Rows from block 7 of a small self-supervised image encoder, named by matrix and row number. Rows with one number within an expert belong to one neuron, the router's apart. Each number is 128 + 32 x the weight over its row's rms, rounded and kept within 0 to 255. All counts start at 0. After the name is the row's rms in percent of the matrix's.
Before each expert's rows are labels from the 100 images, of 14976, where the router gives the expert most weight on average: "patch colour" is the nearest of a few named colours to the mean colour under the peak. Only what is clearly more common there than usual is listed. The data: aerial photos of the United States (SatlasPretrain).
# router: router (model.blocks.7.mlp.router.weight, 8x192, trained with AdamW), inputs 96-191
# up: expert up (model.blocks.7.mlp.up, 8x384x192), inputs 96-191
# down: expert down (model.blocks.7.mlp.down, 8x192x384, transposed), outputs 96-191

# expert 0
patch colour: grey
router.0 122 [145 127  79 134 152 115 124 133 153 149 163 152  95  86  92 116  88 119 136  58 208 146 109  97 145 140 151 204 168 179  82 165 129  94 136 114 155 141 119 112 117 135 205 127 142 124 108 174 108  69 166 109 118 142 164 112  92 156 163  95  94 103 134 125 164 153 111 135 112 107 118 194  89  69 134 149 105 107 116 110 119 144 192 125  82 114  61 148 132 136 140 130 135 144 144 161]
up.0 104 [104  94 105  96  80  86 127 141 132  96 151 133 104  68 151 169 125 145 108 142  60 117 103 172 120 134 145 112 136 136 119 109 148 122 125 136 129 140 137  91 146 126 167  77 139 130 119 120  63 156 151  99 172 150  86 133 163 133 174 110 165  78  78  88 122 161 101 143 159 158 118  35 158 176 111 113  90 105 177  95 133 188 130 162 160 143 104 145 101 120 112 110 176  58  93 117]
down.0 109 [142  66 138 144 125 136 150 147 126 164 130  92 102 164 133 110 151 119 129  67 121 178 138 179 118  99 136 177 123 164 107 124  63 102 154  83 207 164  76  99 192 131  73 105 117 145  92  99 126  96 126  95 164 167 119 130 108 107 141 131 114 148  76 161  96 128 171 139  97 146 105 104 113  76 130 110 175 150 130  98 128 107 126 110 144 152 167  86 130 112  94  90  94 174 141 171]
up.1 112 [100  75  95 129 112 104 123 100 144 100 137 105 166  64 178 105 101 136 111 117  80 104 121 153 159  81 129 103 103 110 126 124 199 189 128 167 169 136 164 122 134 160 169 111 141 140 116 141  91  72 118 125  64 123 169 106  92 168 163  93 149 109 155 136 148 174 119 136 123 128 125  89 135 108  86  84 185 100 105  90 132  81  86 113  77 155  99 131  66  68  90  88  79 181 168 187]
down.1 111 [175 118 144 150 169 100 152 141 122 115  89 123 114 106  74  91 205 130 121 168  91  78 144 162 159 123 143 138 162 127 112  87 157 128 162 158 150 149  79 123 169  91  82 125 144 139 131 143 105 105 177  89  92 149 131 117  85 148 142 136 141 171 102 143 124 132 100 179 179  94  87 118 117 159 104  62  18  97  98  86 145 116  81  99 133  85 118 161 143 136 158 138 150 107 155  84]
up.2 074 [160 128 178 140 206  91 112 143 114 131 101 169 184 119 157 129 116 155 104  92  92 134 106 142 115 127  96 127 151 115 170 119 126 127  84  81 134  58 163 153  91  46 158 144 128 104 103 115 154 152 149 142 138  89  43 124 104  89 184 155 142 114 161 146 197 159 138 153 151  93 155  96 153 157 179 104 159 135 117 125 156 147 116 147 138 129 136 208 182 138 172 118 146 108 136 120]
down.2 085 [142  78 123 103 161 111 168 133 107 109 205 132 123 178 128 175  92  96 109 119 117 101 109 139 121 136 131 163  80 158  82 133 106 124 127 134 120 136  60 103 118  88 177 128 119 146 117 213 137 101 166  63 141  70  97  96  91 134 126 120 149 152  94 113 117 153 184 107 114 111 116 205 153 104 122 144 122 143 131 113  91 154 187  82 224  91  97 150  78 192 145 159 104 190 108 118]
up.3 102 [170 156 127 124 166 144 167 134 119 116  22 124 103 163 124 140  70 133 158 153 112 116 136 103  58 171 130 134  92 171 177 176 147 137 114 110 153  94 179 166 104  72 124 156 153 117 136 110 141 136 116 108  97 172  83  96  80 130 134  97 105 136 117  94 150 157 134 164 117  74 142 205 123 124 103 145 122  66 112 124 110 107  83 148 163 122 113  88 189 120 100 102 176 137  39  81]
down.3 102 [ 95 118 142 131 103 139 123 138  74 154 214 150 156 141 161 125 138  91 118 155 147 130 104  95 138 127 161 148 142 155 130 209 205 148 131 147 126 114  54  91 135 191 140  86  90 157 120 189 115  79 123 119 172 168 117 107 156 104 161 129 160 104 121 146 117 100 115 191 131 174 146 164 135 111 150 137  75 108 119 105 171 107 174  60  95 105 127 116 108  95 119  94  82 132 130 148]
up.4 087 [151 102 129 120 188 152 172  99 129 155 171 129 156 130 127 119  63  73 109 128  53 181 137 103 138 112 138 151 177 199  71 159 165 124 162 135 153 112 109 140 117 135 139 135 133 152 141 117 190 110 126 105 179 154  71  86  83  99 186 170 114 134 162 120 105 125 108 129 129 125 106 165 194 150 118  68 175 110 200 117 151 112 109  84 102 130  92 131 127 156 125  76 142  92 160  43]
down.4 088 [148 117  91 114 161 155  71 143 107 167 165 105 161  77 140 134 159 167 123 133 113 160 160 164 123 129 137 124 141 149 115 145  94  77  86 143 174  70 162  96 106 128 157 190  97 102 152 128 105 180  99  89 143 128  88 180 121 143  94 117 158  96  90 125 150 122 167 146 165 136 110 131  92 121 180 108 108 113  71 150 115 185 131  97  93 145 145 129 108 123  58 152 121 101 101 132]
up.5 101 [ 97 137 115 112 183 203 104  74  94  93  87 117 105 113  84  86 109  86  75 127 114 126 105 109  95  83 109 143 159  84 175 130 169 163 131  89 122 115  83 129 172 151 127 161 174 171 173 101 100  90 255 123 105 163 119 100 134 164  93 106 108 145 149 151 118 149 147 178 118 104  96 125 153 104 119 159 125  93 110  80 204  67 106 123 104 108 113 155 144 133 116 138 152 159  61 134]
down.5 101 [116 104 123 191 147 135  94 146 142 132 176 130 130 154 142  67 124 185 127 166 113 157 124 139 111 133 122  87 119 184 129 186  98 129 129 179 160 160 101 149 171 136 134 123 151  97  92 169 141  78 149 191 137  62 130 163  77  90 160 156 140 167 138 104 138  95 173 124 159 159 101 163  92 112  85 168 100 184 140 108 124 154 164 140  98 101  73  86 137  92 169 123 127 162 138 140]
up.6 084 [157 195 124 154 107 149 152 108  99  97 160 121 202 158 116 119 128  82 186 113 138 128  90 133 123 167 166 125 182  83 105 147 137 136 104 147 162  89 117 139 102 178 138 115 132  97 157 169  81  49 161 171  84 158 109 106 162 158 142  47 121 183 101 163 116 136 102 105 177 130 137  98 145 127 134 112 120  87 118 112 161 174 170 108 133 124 118  99 164 149 159 149 104  75 144  85]
down.6 093 [115 128 132 121 110  98 124 127 143 161 156 112 155 121 154 157 155 169 127 118 135 185 151 118 159 106  59 121  65  62 100 130  81 157 115 111 101 111 218 114 152 156  60 162 125 125 132  75 121 143  71  64 134 108 150 156  63 113 172 118 121 124 146 139  84 158 169  93 110  73 105 118 133 124  73 161 188 137 110 104 132  87 102  62 177 105 114 156 149  78 120 100 154 115 132 194]
up.7 083 [102 112 134 104 141  81 173 159 141  78  74  88 184  95 153 140 189 149  94 189 116  89 148 143 121  97 138 153 147 127  83  99 127  86 129 205 147 113 125  81 100 120 156  78 154 130 127 122  92 180 151 204 139 136  86 155 123 130 110 100 139  35  62 123  78  99  91 152 186 171 126 106 153 151 165 119 151  98 121 131 111 152 138 140  95 136 175 132 167  80 135 110  95  90  96 131]
down.7 085 [ 93 100 143 147  65 134 166  97 122 141 131 129 161 175 141 129 156 107 131 122 157 108 138 191 153 122 126  86 132 130 108 148  97 163 125 135 109 112  99  85  83 107 154 101  97 142 145 111  66  84 138 100 195  97  92 148  89 104 159 134 139 130  73 106 150 115 101 105 108 133 132  99  83  81 124 113 161 145 117  86 106 117 171 159 100 115 230 128  85 112 132 106 139 125 170 116]

# expert 1
patch colour: grey
router.1 105 [106 129 207 116 131 155 113 153  85 153  92  89 164  93 117 145 202 121 132 146  80 110 155 155 158 124  71 104 103  74 146 122  98 128 118 123 106 126 120 140  75 110 129 115 112 114 171 115  96 169  89 129 136 140  99 120 186  73  72 149 224 157  97 157 107 105 146 133 121 151 140  36 176 183 121 153 130 116 117 143 137  93  74 114 162 124 129 101 134 158 128 157  96  97 143  62]
up.0 088 [ 89  89 170  69 181 166  84 104 140 188 123 174 115 107 136 165 106 115 132 162  89 143 113 120 169 150  70 169 137 104 141 126 162 171 108 145 134 114 149 159  96 157 124 125 129 183 127 149  62  49 118 112 115 170 158 131 178 202 175 191 134 147  92 127 103 120  96  47  88  81  62 125 120 120 139 110  86 103 142 122 125 104 105 185 127 159 196 133 144 131 138 124 165 163 159 130]
down.0 082 [ 99 158 133 138  57 147 117 207 122 114 135 169 128 125 122 153 128 126  89 185 110 132  84 127 130 129 147 134 145  92  93 129 163  98 168 158 198 146  75 118 148 110  78 104 140  65 121  93 140 212 108  96 125  98 152  77 127 115  70 100 151 121 104 138 122 107 143 130 136 153 152 134 142 143 115 177 123  87 159 101  60 112 111  67 171 109 125 121 149 102 183  83 112 102  96 131]
up.1 085 [105  74 123 112  92 167 111 144  98  67 129 212  85 155 110 114 117 123 113  70 105 143 181 112 158 170 172 117 147 128  63 127 125 154 177 153 141 156 138 141 110 163 119 117 120 124 117  90 117 140 169 189 151  80 196 101 133 153 105 164 132 139 110 135 209 105 171 146  85 102 117 191 111 168 109 218  91 104 122 157 158 135 162 144 115 138 113  87 102 111 111 118  95 159  76 145]
down.1 094 [150 163 173 145 127  85 122  82 128 134  50  59 127  84 130 167 127 138 147 111 119 107  74 129 129  70 122  77 103 181 113 153 122 184  85 188 119  98 131 137 108 110  90 169 156 157  99  95 133 143 146  84  85 167 167  95 103 131  88  97 149 101 106 119 136 133 123 129 179 126 179  68 147  72 125  90 172 157  68 105  87 153 105 170 155 130 147 121 171 168  80 103 178  95  99 151]
up.2 093 [171 147 203  99 182 169 113 107 154 178 171 128 167 122 158 124 143  89 101 137 106 170  91 120 104 117 109  77 118  74 141 111 124 136 135 168 139  32 113 159 163  92 139 129 150  86  93 104 123 111  92 137 195  74 161 146 109 132 198 140 119 132 111 143  99 133 130 166 171 162  62 108 119 124  82 125 169 134  87  58 154 147 100 108 108 137 120 148 126 105  99 155  90 110 131 167]
down.2 096 [105 113 111 141 102 122 131 158  98  50 137  85 168 199 125 172 120 143 174 145  71  91 150 205 124 151 123 124  82 151 121 149 135 114 117  78 174 177 107 144  97 104 106 103 107  86 124 187 113 164  95 124 125  65 119 174 139  82 183 126 138 121  76 147 124 107 118 103 177  75 159 171 176 166 145 148 126 175 147 127 157  87 140  81 182 168 145 122 178  85 110 139 127 202  79  85]
up.3 095 [150 226 150 135 117 166 161 120 115 157 171  25 124  99 145 137  86 113 226 121 146 125 174 124 120 113 116 105  94  66  91 127 130 119  99 107 137 133  92 177 141 148 167 101 113 140 144 142 126 170 125 219 144 167  74 149  65 109  90 118 117 130 129 119 172 103  64 132 165 104 152  90 126 106 124 143 144  85 128 144 124 150 101  56  71 103 132  57 161 181 146  99 169 131 108 159]
down.3 099 [118 128  77 163  81  86 158 199 140 104 154 137 152 152  79  73 191  95 126  90 115 137  91 158 152 151 141 133 151 158 118  29 129 113 133 128  86  97 177  82 107 177 140  81 127  86 139 102 128 127  85 118 177  32 208  61  67 130 137 137 135 170 117 131 130 126 134 114 136 125 134 155 174 159 152  84 126 103 147 135 136 137 100 173 125 109  74 147 128 142 121 181 115 184 146 158]
up.4 111 [133 137  98 172 129 113 120 128 137 172 109 138 163  94 105  86 189 105 141 103  73 142 119 158 137 169  68 103 164  87  87 103 147 112 181 128  80 140 162 142  66 134 147 154 111 117 155 182  91 155 112  90 121 151 118 107 135 113 110 102 158 191 135 160 127 134 141 105 131  95 224 110 134 148 129 145  83 140 185 151 138 170  67 150 154 127 119 103 139 169 152 158 109  98 136 131]
down.4 113 [113 111 161 139 150 142 136 139 150  97 158 190 137  80 169 167 105  79 151  95 123  72 157 117 139 144 137 149 175 134 105 172 115  94 158 151 122 112 126 147 148 104 109  81 138  92  98 124 161 154 129 122  96 162 136 132 114  91  56 116  58 122 167 104 100 103 152  71  69  98 141 116 155 144 120 133 120 130 124 137 107  63 157 152 128  87 180 162 111  59 151 207 136 157 179 152]
up.5 107 [147 138  85 177  48 164 125  95 133 145  83 183 109 117 139 131 114 133  82 124  90 105 109 134 134 220 161 105 129 125 139 120 199 168 176 155 119  99 161 145 120 111 122 153 133  85 127 113 112 109 124 105 196 108 149  88 159 136 104 154 109 148 104  95 105 109 162 154 188  96  83 201  59 139 152 124 123 101  79  89  79  85  94 159 123 105 106 151  74 102  96 114  76 155  74 162]
down.5 108 [115  87 153 148 145 121 128 102 164 106 116  67 101 145 123 168  85 117 105 111 143 207 154 119 163 120 102 115  58 131 175 162  67 131 162 149 107 141 164  85 147 113  98 146 159 146 157 161  68 157 134 123 115  62 160 136  75 116 193 182 202 137 173 147 200 103 137 128 171 155 194 100 111 109 132 141 179  68 170 119 129 142 128  93  28 137 148 100  92 150 103  92 151  87 157 128]
up.6 131 [ 71 114 123 148 103 125 126  76 107 131 160 171 118 106 124 182  85 159  95 120  94 185 109 142 161 115 125 116 157 179 125 130 120  93 122 137 133 147 175 183 149 162 182 110  87 157 119 145  55 114 129  51 150 158 104 170 100 124  77 131 159 144 143 145 179 121 129  85 114 100  95 123 106 157 134 108 152 159  95 114  73 192 117 134  92 154 129 132 132 111 110 171 162  99 198  98]
down.6 124 [110 102  96 119  81 173 160  72 149 115  88 147 110 150 123 139 121 124 212 131  95 132 159 146 104 140 128 109 166 138 134 202 151 123  87  95 151 114 160  71 135 135 105 101 109  93 171 110 136 214 150 142 160 122 107 125 101  73 176 116 152 115 127 119 164 136 135 146  88 133 119 129 173 111 134 138 139 166 178 169  98 183 134  72 113 137  96 109 126 163 141 154 129  63 150  75]
up.7 091 [136 164 141  83 160 103 196 121 111  61 128  99 130 228 126 137 179 148 116 137 108 104 135 134  97 165 130 159  89 138 136 106 152 122 157  81 136 153  87 155 158 159  69 129 164  91 147 123 145 135 126 132 106 154 162  98 160 109  89 120  97 115 144 133 117 146  51  91 142  81 146 177 116 173 148 119 153 145 126 168  47 136 131 152 133 143  89 133 163 107 123 150 120  78  92 115]
down.7 094 [ 96 152 131  91  74 146 143 206 110 127 133 164 105 130 185 129 131  69 126  73 167 156 106 145 155 173 107 136 172 122 132 114  96 153 151 184 131 102 161 108 105 116 129 139  64 180 163 132 116 147  85 125 109 153  51 117 154 138  85 121 170 136 131  88 122 115 158 140 109 174 118 131 135 100 113  85 167  92 125 127 112 135 147 112 103 182 136 215 115  58 158 111 109 108 105  81]

# expert 5
patch colour: brown
router.5 076 [156 129 141  86  76 146 165  57 154  87  87 192 113 164 134  87 148 113 107 123 133 179  73 161 139 113  68 162  87 132 146 131 109 107 146 171  89  87 137 131 197 170  72 102 125 174 112 112 139 202 149  85 122 137 102 161  77 142 103 111 133 136 176 153 163 166 150 105 130  90  94 122 124 123 145  68 196 185 155 178 130 114 138 127  77 120 164  90 151 144  90 162  97 172 109 194]
up.0 075 [ 93  78 167 159 130 176 154 158  93 135 110 122 151 155 114 168 129 132 124 132 132 136 165 120 128  59 147 157 170 187 115 147 167 117 181 152 113 141 131  79 168 125 144 120  81  71 116 151  69  64  97 130 126 163  42 131  53 102 133 143 162 128  88  88 134 106 125 160  83 149 110 144 191 142 107 118  99 130 104 149  87 102 161 185 136  63  64  78 130 134 108 126 172 129 163 103]
down.0 078 [114 159  50 112 114 146  93  87 115 144  82 190 115  78 175 148 103  95  58  67  87 167  96 169 116 110 123 135 140  84 119 118 137  79 166 144 169 153 147 143  86 154  98 165 176 113 131 117 115 115 105 130 127  78 176 118 123 150 136 131 168  69  91 155 113 102 197  94 149 135 127 160 101 151 146 181 157 130 139 144 118 170  92  69 179 125 149 112 123 161 119  76 140 118 113  69]
up.1 135 [ 81  87  79 104 150 126 143 106 141  63  75 151 158 137 133 151 132 161 128  55 157 145 105 165 102 101  73 170  97  88  97 125 193 148 154  96 124 132 148 147 164 113 105 168 161 124 102 148 104  99 107 141 163  75 144 165 137 129 141 117 138 135 117  85 114 131 169 119 136 164 120 139  94 176 146 181 150  73 146 109 122 151 150 106 125 135 149 108 157 144 120 137  98 120 143 106]
down.1 127 [147 133  90 168  82  78 196  66 136 150 176 105 106 128  85 121 146 138 107 124 137 155 174 184 123 137 152 136  94 178 160 162 119 126 120 141  98 115 117 115 206  91 166 134 132 125  70 146 110  24 130 115 132 100 120 149 149  70 150 132  40 125 111 148 178  69 150 126 133 157  43 149 108 110 125 143 142 150 106 131 135 137 138 145 133 106 130  16 128 130 109 142 157 161  87  98]
up.2 085 [141 138  96 121 145  71 163 125 106 107  94 179 101 164 132  86 127 182 114 120  86 123 155 112 167 152 172 109 169 143 136 113 105 158 138  97 140 193 128 131  92 204 134 134  91 107 165 101 127 138  80 116 146 132  91 146 140 103  76 109 140  89  70 153 157  93 120 132 174 120 149  80 120  94  99 124 127 177 101 254 137 120 155 161 141  42 160 124 167  69 129 133 121  84  84 186]
down.2 093 [141 110 141 145 125 166 143 119 127 134 106 108 176  75 106 146  89 142 111 169 141 123 138  66 117 121 111 190 203 127  49 124 168 108 158 197 127  87  22 125 122 104 196 121 117 120 134 133  97 107 150 162 106 124 125 147 163 201 181 123 131 128 110 132 136 103 160 129  95 163  70 141 142  95  97 141 152 126 121  95 113 130 116 145  82 142 112 120  93 116 169 152 139  74 168  98]
up.3 100 [102  88 116 184 112 120 122 147 119 167 170 123  63  52 138 174 139 145 163  82 141  88 120 180 153 170 186 104 190 117 116 158 179 167 152 152 153 139 151 120 202 113 120 152 117 148 118 110 110 142  78  66  72 203 135  85 109  90  82 139 136 144  68 159 198 123 138 126  83 144  76 114 106 135 133 196  52  98  98  97 153 160 124 118 173 140 134 111 108 127 124 118 118 154 120 114]
down.3 099 [ 93 156 128  97  98 121  70 140 137 171 127 105 166 165 133 107 115 166 108 116 163 195 115 141 113 140 168 150  69  83 148  74 128  60 126  82 135 149  89  98 145 124 116 147 145 162 123 171 133 203 168 171 158 158 150 171 158 111 131 143 161 119 156 145  25 129  99  91 142 150  68 110 133 137 136 139 142 132 165 126 116 167 159  63 125 119 129 166 181 100 185 100 141 135 110 181]
up.4 116 [133 134 128 157 154 129 145 152 114 177 128 126 109 122 181 147 146 136 104 149 149 145 123 106 145 193 123 155 103 187 171 111  79  82 113  35 126 142 129 146 162  79 150 171 116 145 152 199 146 191 121 134 155 156 167 141 118 140 136 149  83 196 122 102 158 129 163 147  57 108  71 147 111 193 162 154 121  85 136  83 102  87 171  95 143  84 137 180  64 135 123 106 137  40 148 205]
down.4 117 [121 102 164 164 130 168  76 137 114 146 144 134 125 136 112 138 111 113 124 117 161 169 126 117 110 110 147 100  94 125 133 169 169 116 101  83 170 223 120 129 132 137  90 113 109 142 161  95  68 104 145  98  89 121  86  85 159  97 181 139 106 150 140  58  81  91  91 112 155 189 160 158  52 132 124 141 123 153 118 119  71 147 105  96 201  72 129  65 131  92 102 134 136 158 136  66]
up.5 112 [182  77  71 146 126 133  79 103 130  78 176 191 137 140 120 113 172 213 136 144 158 103 105 166 105 180 143 125 105 109  86 138  85 140  95 121 157 135 141 156  74 131 113  77 126 103 110 133 162 119  97 143 123  81  81  99  78 129 149  98 132 142  99 151 162 174 108 128 130 120 173 120 120 168 195 111  85  98  94 144 114 161 132 151 114 139 180  73 205 102 127 124 121 100 179 131]
down.5 120 [146 203  95  62 120  94 117 144 168 178 129 129 137 122 104 160 123 107 173 134 195 139 150  71 106 143 137  70 111 131  54 189 160 153 182 155  66 126 100 115 180 130 132 150 161 110 132 103 147 153 103 136  96 135 144 120  56 118 166 138 182 131 144 101 130 130 107  91 126 133  19 161 139 143 106  91 136 129  94 172 104 166 203 103 165 144  57 139 104 160 153 105 156 185 117 141]
up.6 092 [138  67 129 150 149 111 138 151  92 118 167 167 128 228 138 156 102 108 140 149 128 132  83  94 119 200  95 133  91 102 103 198 111 101 169 103 109 135 170  96  77 119 132 125 103 117 126  96 136 108  63 108 150 130 127 108 123 156 145 167 143 212 113 138 130 119 118 127 139 115 104 107 147 190 139 100 107 195 154 119 134 146  68 118 182 169 165 107 157 137 123 169 141 142 112 114]
down.6 102 [189 156 162 133  87  54  78 166 127 132 134  40 136 125 124  85 132 125 149 150 164 121 147 180 120  97  86 175 175 131 138 126  78 104 104 151 114  29  80  91 162 111 152 132 175 145 151  95 159 117 125 192  76  90 129 140  83 117  91 101 158  96  82 119 163  74 111 166 108 162 166 127 104  70 143 120 163 140  86 108 139 148 111 115  89 143 132 149 112 165 156 108 118 102 139  76]
up.7 098 [204  54 157 179 102 147 156 112 129 130 127 111 185 127 151 101 127 179  78 187  94  51  88  79 130 106 116 117 142  97 105 134 120 153 100 129 112 164 135 101 103 143 165 112 151  36 114 116  96  99 162 148  80 159 133  54 193 141 107 131 118  70 159 127 142  69 145  77  64 120 133 141 164 124 161 150  97 133 159 130 102 174 151  93  64 110 151 152 116  94 116 127 110 217 176 181]
down.7 102 [140 110  67  96 152 123 125  95 139 131 167  48 195 135 148 113 139 123 157  86 124 149 130 129 117 140  69 115  82 108 117 113 192 117 150 111 121 131 150  98 170 177 191 110 168 155 110 146 133 179 109 120 172 101  78 160 137 118 100  97 140 161 140 188 123 128 130 102 102 156  57 125 139 106 130 141 116 124  30 110 113  84 175 187  77  76  99 110 156 137 154 145 143 155 179  93]

# expert 3
patch colour: brown
router.3 068 [136 182 102  66  94 199 128 123 124 132 148 147  87 179  88  94 117 127 113  81 101 165  75 107 115 113 146 122 207 117  98 144 130 144 122 156 158 162 179 122 107 158  89 101 117 186 126 125 162 153  89 125 119 108 142 145 119 157 139 122  89 157 139 170 132 171 112 163 140  93 142 167 122 109 103  59 158 209 109 160 155 159 119 124 106 144 132 112 183 105 151 142 124 134 135 170]
up.0 096 [ 93 197  94  90  97  52 103 162  95 143 127  65 129  98 132  71 160 106 131 101  97 110 172 128 101 155 165 111 213 144  87  95 162 122 186 164 160 155 146 102 116 135 191  95  84 101 110 175  96  77 170 140  71 151 148 136 106 153 104 115 154 147 123 143  62 151 135  71 105 116 142 127 139 148 113 152 147 118 135 173 163 137  72  99 125  91 122 192 109 146 122  91  86 102 182  80]
down.0 093 [145 126 119 104  79 188 129 185 136 150  85 129 157 151 137 145  69 129 164  93 103 161 182  83 163 121 140 125  90  74 111 134 141 141 164  57 112 140 107  84 166 160 195  79 169 100 110  83 120 149 106 139 139 139 117 194 131 135  62 100 111 146 115 148 200 119 127 146 130 156  79  89  99 158 141 121 106 147 113 141 176 114 128 166 189 147  72  92 158 148 190 128 106  64 158 151]
up.1 116 [146 153 129 156  88  95 123 141  75  94 105 143  41 150 100 124 126 109 141 109  85 181 156 134 117 128 160  99 149 181 154 158 129 160 112 200 103 104  99  75 139 173 198 146 131 136 144 153 141 166 149  93 155  68 144 152 119 165 140 140  94 146 143 119 174 124 150 124 111  59 110 133 110 162  99  74 178 104 186 130 141 228  95 129  99 174  60 100  89 146 177  99 160 138  70 147]
down.1 112 [106 135  92 116 134 202 176  84 141 110 115 104  43  65 102 100 148  96  61  99 165 117 124 126 142 102  97 129 125 133 132 114 109 121 117 106 153 161 162 154 113 149  77 168 134 100 113 124 136 124 147 171 122 123  65 178 118 130 118 146 159 113 134 110 152 125 130 100 107 143 165 178 126 108 114 132  85 148  74 115 101  89 178 154 138 121 141 210 130 153  93 130 143  64 175 174]
up.2 090 [135 141 147 111 133 162 159 185 147  71 144 121 157 121 180  81 148 121 106 110 122 115 164 111 149 101 110 112  74 191 157 151 163 123 104 125 138 126  53 128  71  89 123 142 154 186 187 153 112 176 164 123 102 109 134 123  88 153 128 138 141  87 158  81  83 159 184 174 158 111 167 137 133 105 148 104  85 118 147 141 121 133 124 119 153  82 130 103 192 201  95 172 154 113 157 127]
down.2 086 [ 99 111  70 183 162  99  92  82 108 141 109 126 166 189 137 115 126 107 114 140 140 142 109 182 137 117 168  90  87 140 154 156 111 136  86  98 142 113 139 139 192 160 127 168  48 103 107 109 147  66 167  99  93 125 120  72 103  97  54 152 194  93 117 140 138 133 147 113 112 155 194 117 101 105 100 137 144 183 123 153 142 119 102  32 136 113 165 140 123 132 144  99  87  91 170 113]
up.3 102 [118 141 184 151 163  95  77 168 164 116  99  95 108 184 112 128  90 102 158 119  69 106 154 158 128 200 162 123 139 114  99 118 121 130 153  82 164 135 223 106 106 147 127 142 103 127 163 106 183 166 120  70 103  86 142 156 105  93 107 124 148 134  95  97 138 118 166 156  76 176 137 124  97  82 180  90 150 118  89 179 133 131 107 162 118 162 121 102 102 152 150 144 154 119  59 131]
down.3 097 [146  88  98  99 118 207 194 120  44 131 127  99 152 133 154  80 178 173 160  76 138 117 158 133 136  97 140 134 119 131  92 115  82 112 141 178  90 118 115 120 177  76 120 160 161 122 103 139 114 165  65 179 139 179 108 155 147 128  92 136 137 119  98  89 153 127 130 146 135 125 154  84 153 138 138 144  80 125 114 153 131  95 202  72 142  99 138 177 152  75 120 102 114 135 150 124]
up.4 083 [136 140  87 172 146 129  84 156  91 193 163  93  97 101 170 122 158 144 187 124  60 120 131 105 128 178 161  92 189  59 204 120 129 122 126 148 156 126 155 152 129 106 124 123 119 119 130 157 142 151 125 119  61 119 103 161  97 113 135 123 135 189 131 157 119 100 136  87  79 170 103  65  96 127 109 105  98 141 142 127  95 100 161 186 148 139 153 110 119 110 194  88 163 118 114 126]
down.4 085 [128  88 194 158 155 139 234 152  75 105 139 131 102 104 140 106 107  81 147 118  71 166 146 125 117 136 133 162  80 117  96 180  99 135 130 107 119 110 177 115 126 138 139 133 129 120 100 137 105 121 130 181  80 118  76 149 147 109 132 135 161 143 131 119 145 144 137 141 144 102 151 182  72 159 124 165 128 122 131 204  98 187 154 123 144  79 113 158  87 123 160 176 102 142 178 111]
up.5 127 [110 151 115 100  95 139 139 144 158 142 155  89 178 147 118  70  52 110 100 125 155 119  69 117 107 101 135 126 184 172 105 149 144 112 105  79 111 133 119 135  81 100 183 111 174 118 244 116 111  66  86 144 123  79 171 161 158 179 101 121 109 126  67  69 131 124 184 168  85 120 146 136  99  90 168 101 127 123 136 123 142  96  86 148 146 157 151  82 153  86 126 105 145 134 172 170]
down.5 136 [124  94 118 114 142 104 105 127 125  89 134 161 111 140 135 104 103  78 123 132 184 151 102 131 106 154 118  82  95 150 167 124 118 142 177  90 172 148  69  96 159  93 137 100 153 127 132 158 169 162 141  60 199 119  44 176 168 145 181 119 144 168 147 139 138 113 159 119 120 136  75 158 171 111  95  87  84 148  76  82 131 103 131  90  88 161 159  91 147 156  67 121 132 138  99 129]
up.6 113 [198 174 151 115 151 109 157 117 146 114 129 126 123 207 132 123 172 158 132 164 128 126 105  79 125 103  71 104 139 126 114 107 139 147 129  72 172 136 149 110 113 160 121  58 214 141 104 120 140 108  79 179 195 144 135 144 128  93 113 154 122 125 166 149 136 156 144 154 130 164 144 100 157 114 148 121 106  91 139 185 144 119 143 119 150 148 128 132  92  83  96  99  68 122 171 114]
down.6 118 [107 174 151 126 159 153 112 179 114 129 118 115  90 153 191 128  92 118 181  97  94 194 174  85 138 156  98 126  86  89 131 179 158 106 175 100 148 204 130 142 146  81 101  84 173 155 168 126 120 148 105 134 110 139 168 135 171 114 165 147 157 162 192 172 152 150 123  98 125  84  85 112 152  97 131 119  72  91 145 138 185 119  99 110 154 174 111 138 108 102 106 143 100 166  87 133]
up.7 120 [130 140 126  66 180 128 118 169 149 149 135 142 143 106 169 102  64 125 148 133 122 132  60  98  79 123 166 157 151 119  84  81 183 117 142 135 162 120 100 160  65 169 122  77 177 100 143 131  84  33  99 128 190  95 130 122 161 107  53 121  70 187 115 108 115 112 168 110  97 128 124 174 176 117 128  92 114 135 118 138 135 143 127 108 168 125 105 114 169 116 106 132 160 112 161 119]
down.7 125 [156 151 135 128 176 109 106 120 148 109  95 150 144  92 141  96 125 124 129 140 184 141 120 154 115 136 153  93 133 153 144 122 117 169 123  73 217 151 111 130 169 114 161  73 142 116 142 136 142  80 132  59 129 117 201 134  99 146 120 112 134 158 133  81 132  74  98 146  67 128  99 177 105  68  85  41  96 162 145 116 142  85 112 159 106 136 102 122  93 105 157 135 112 138 101  56]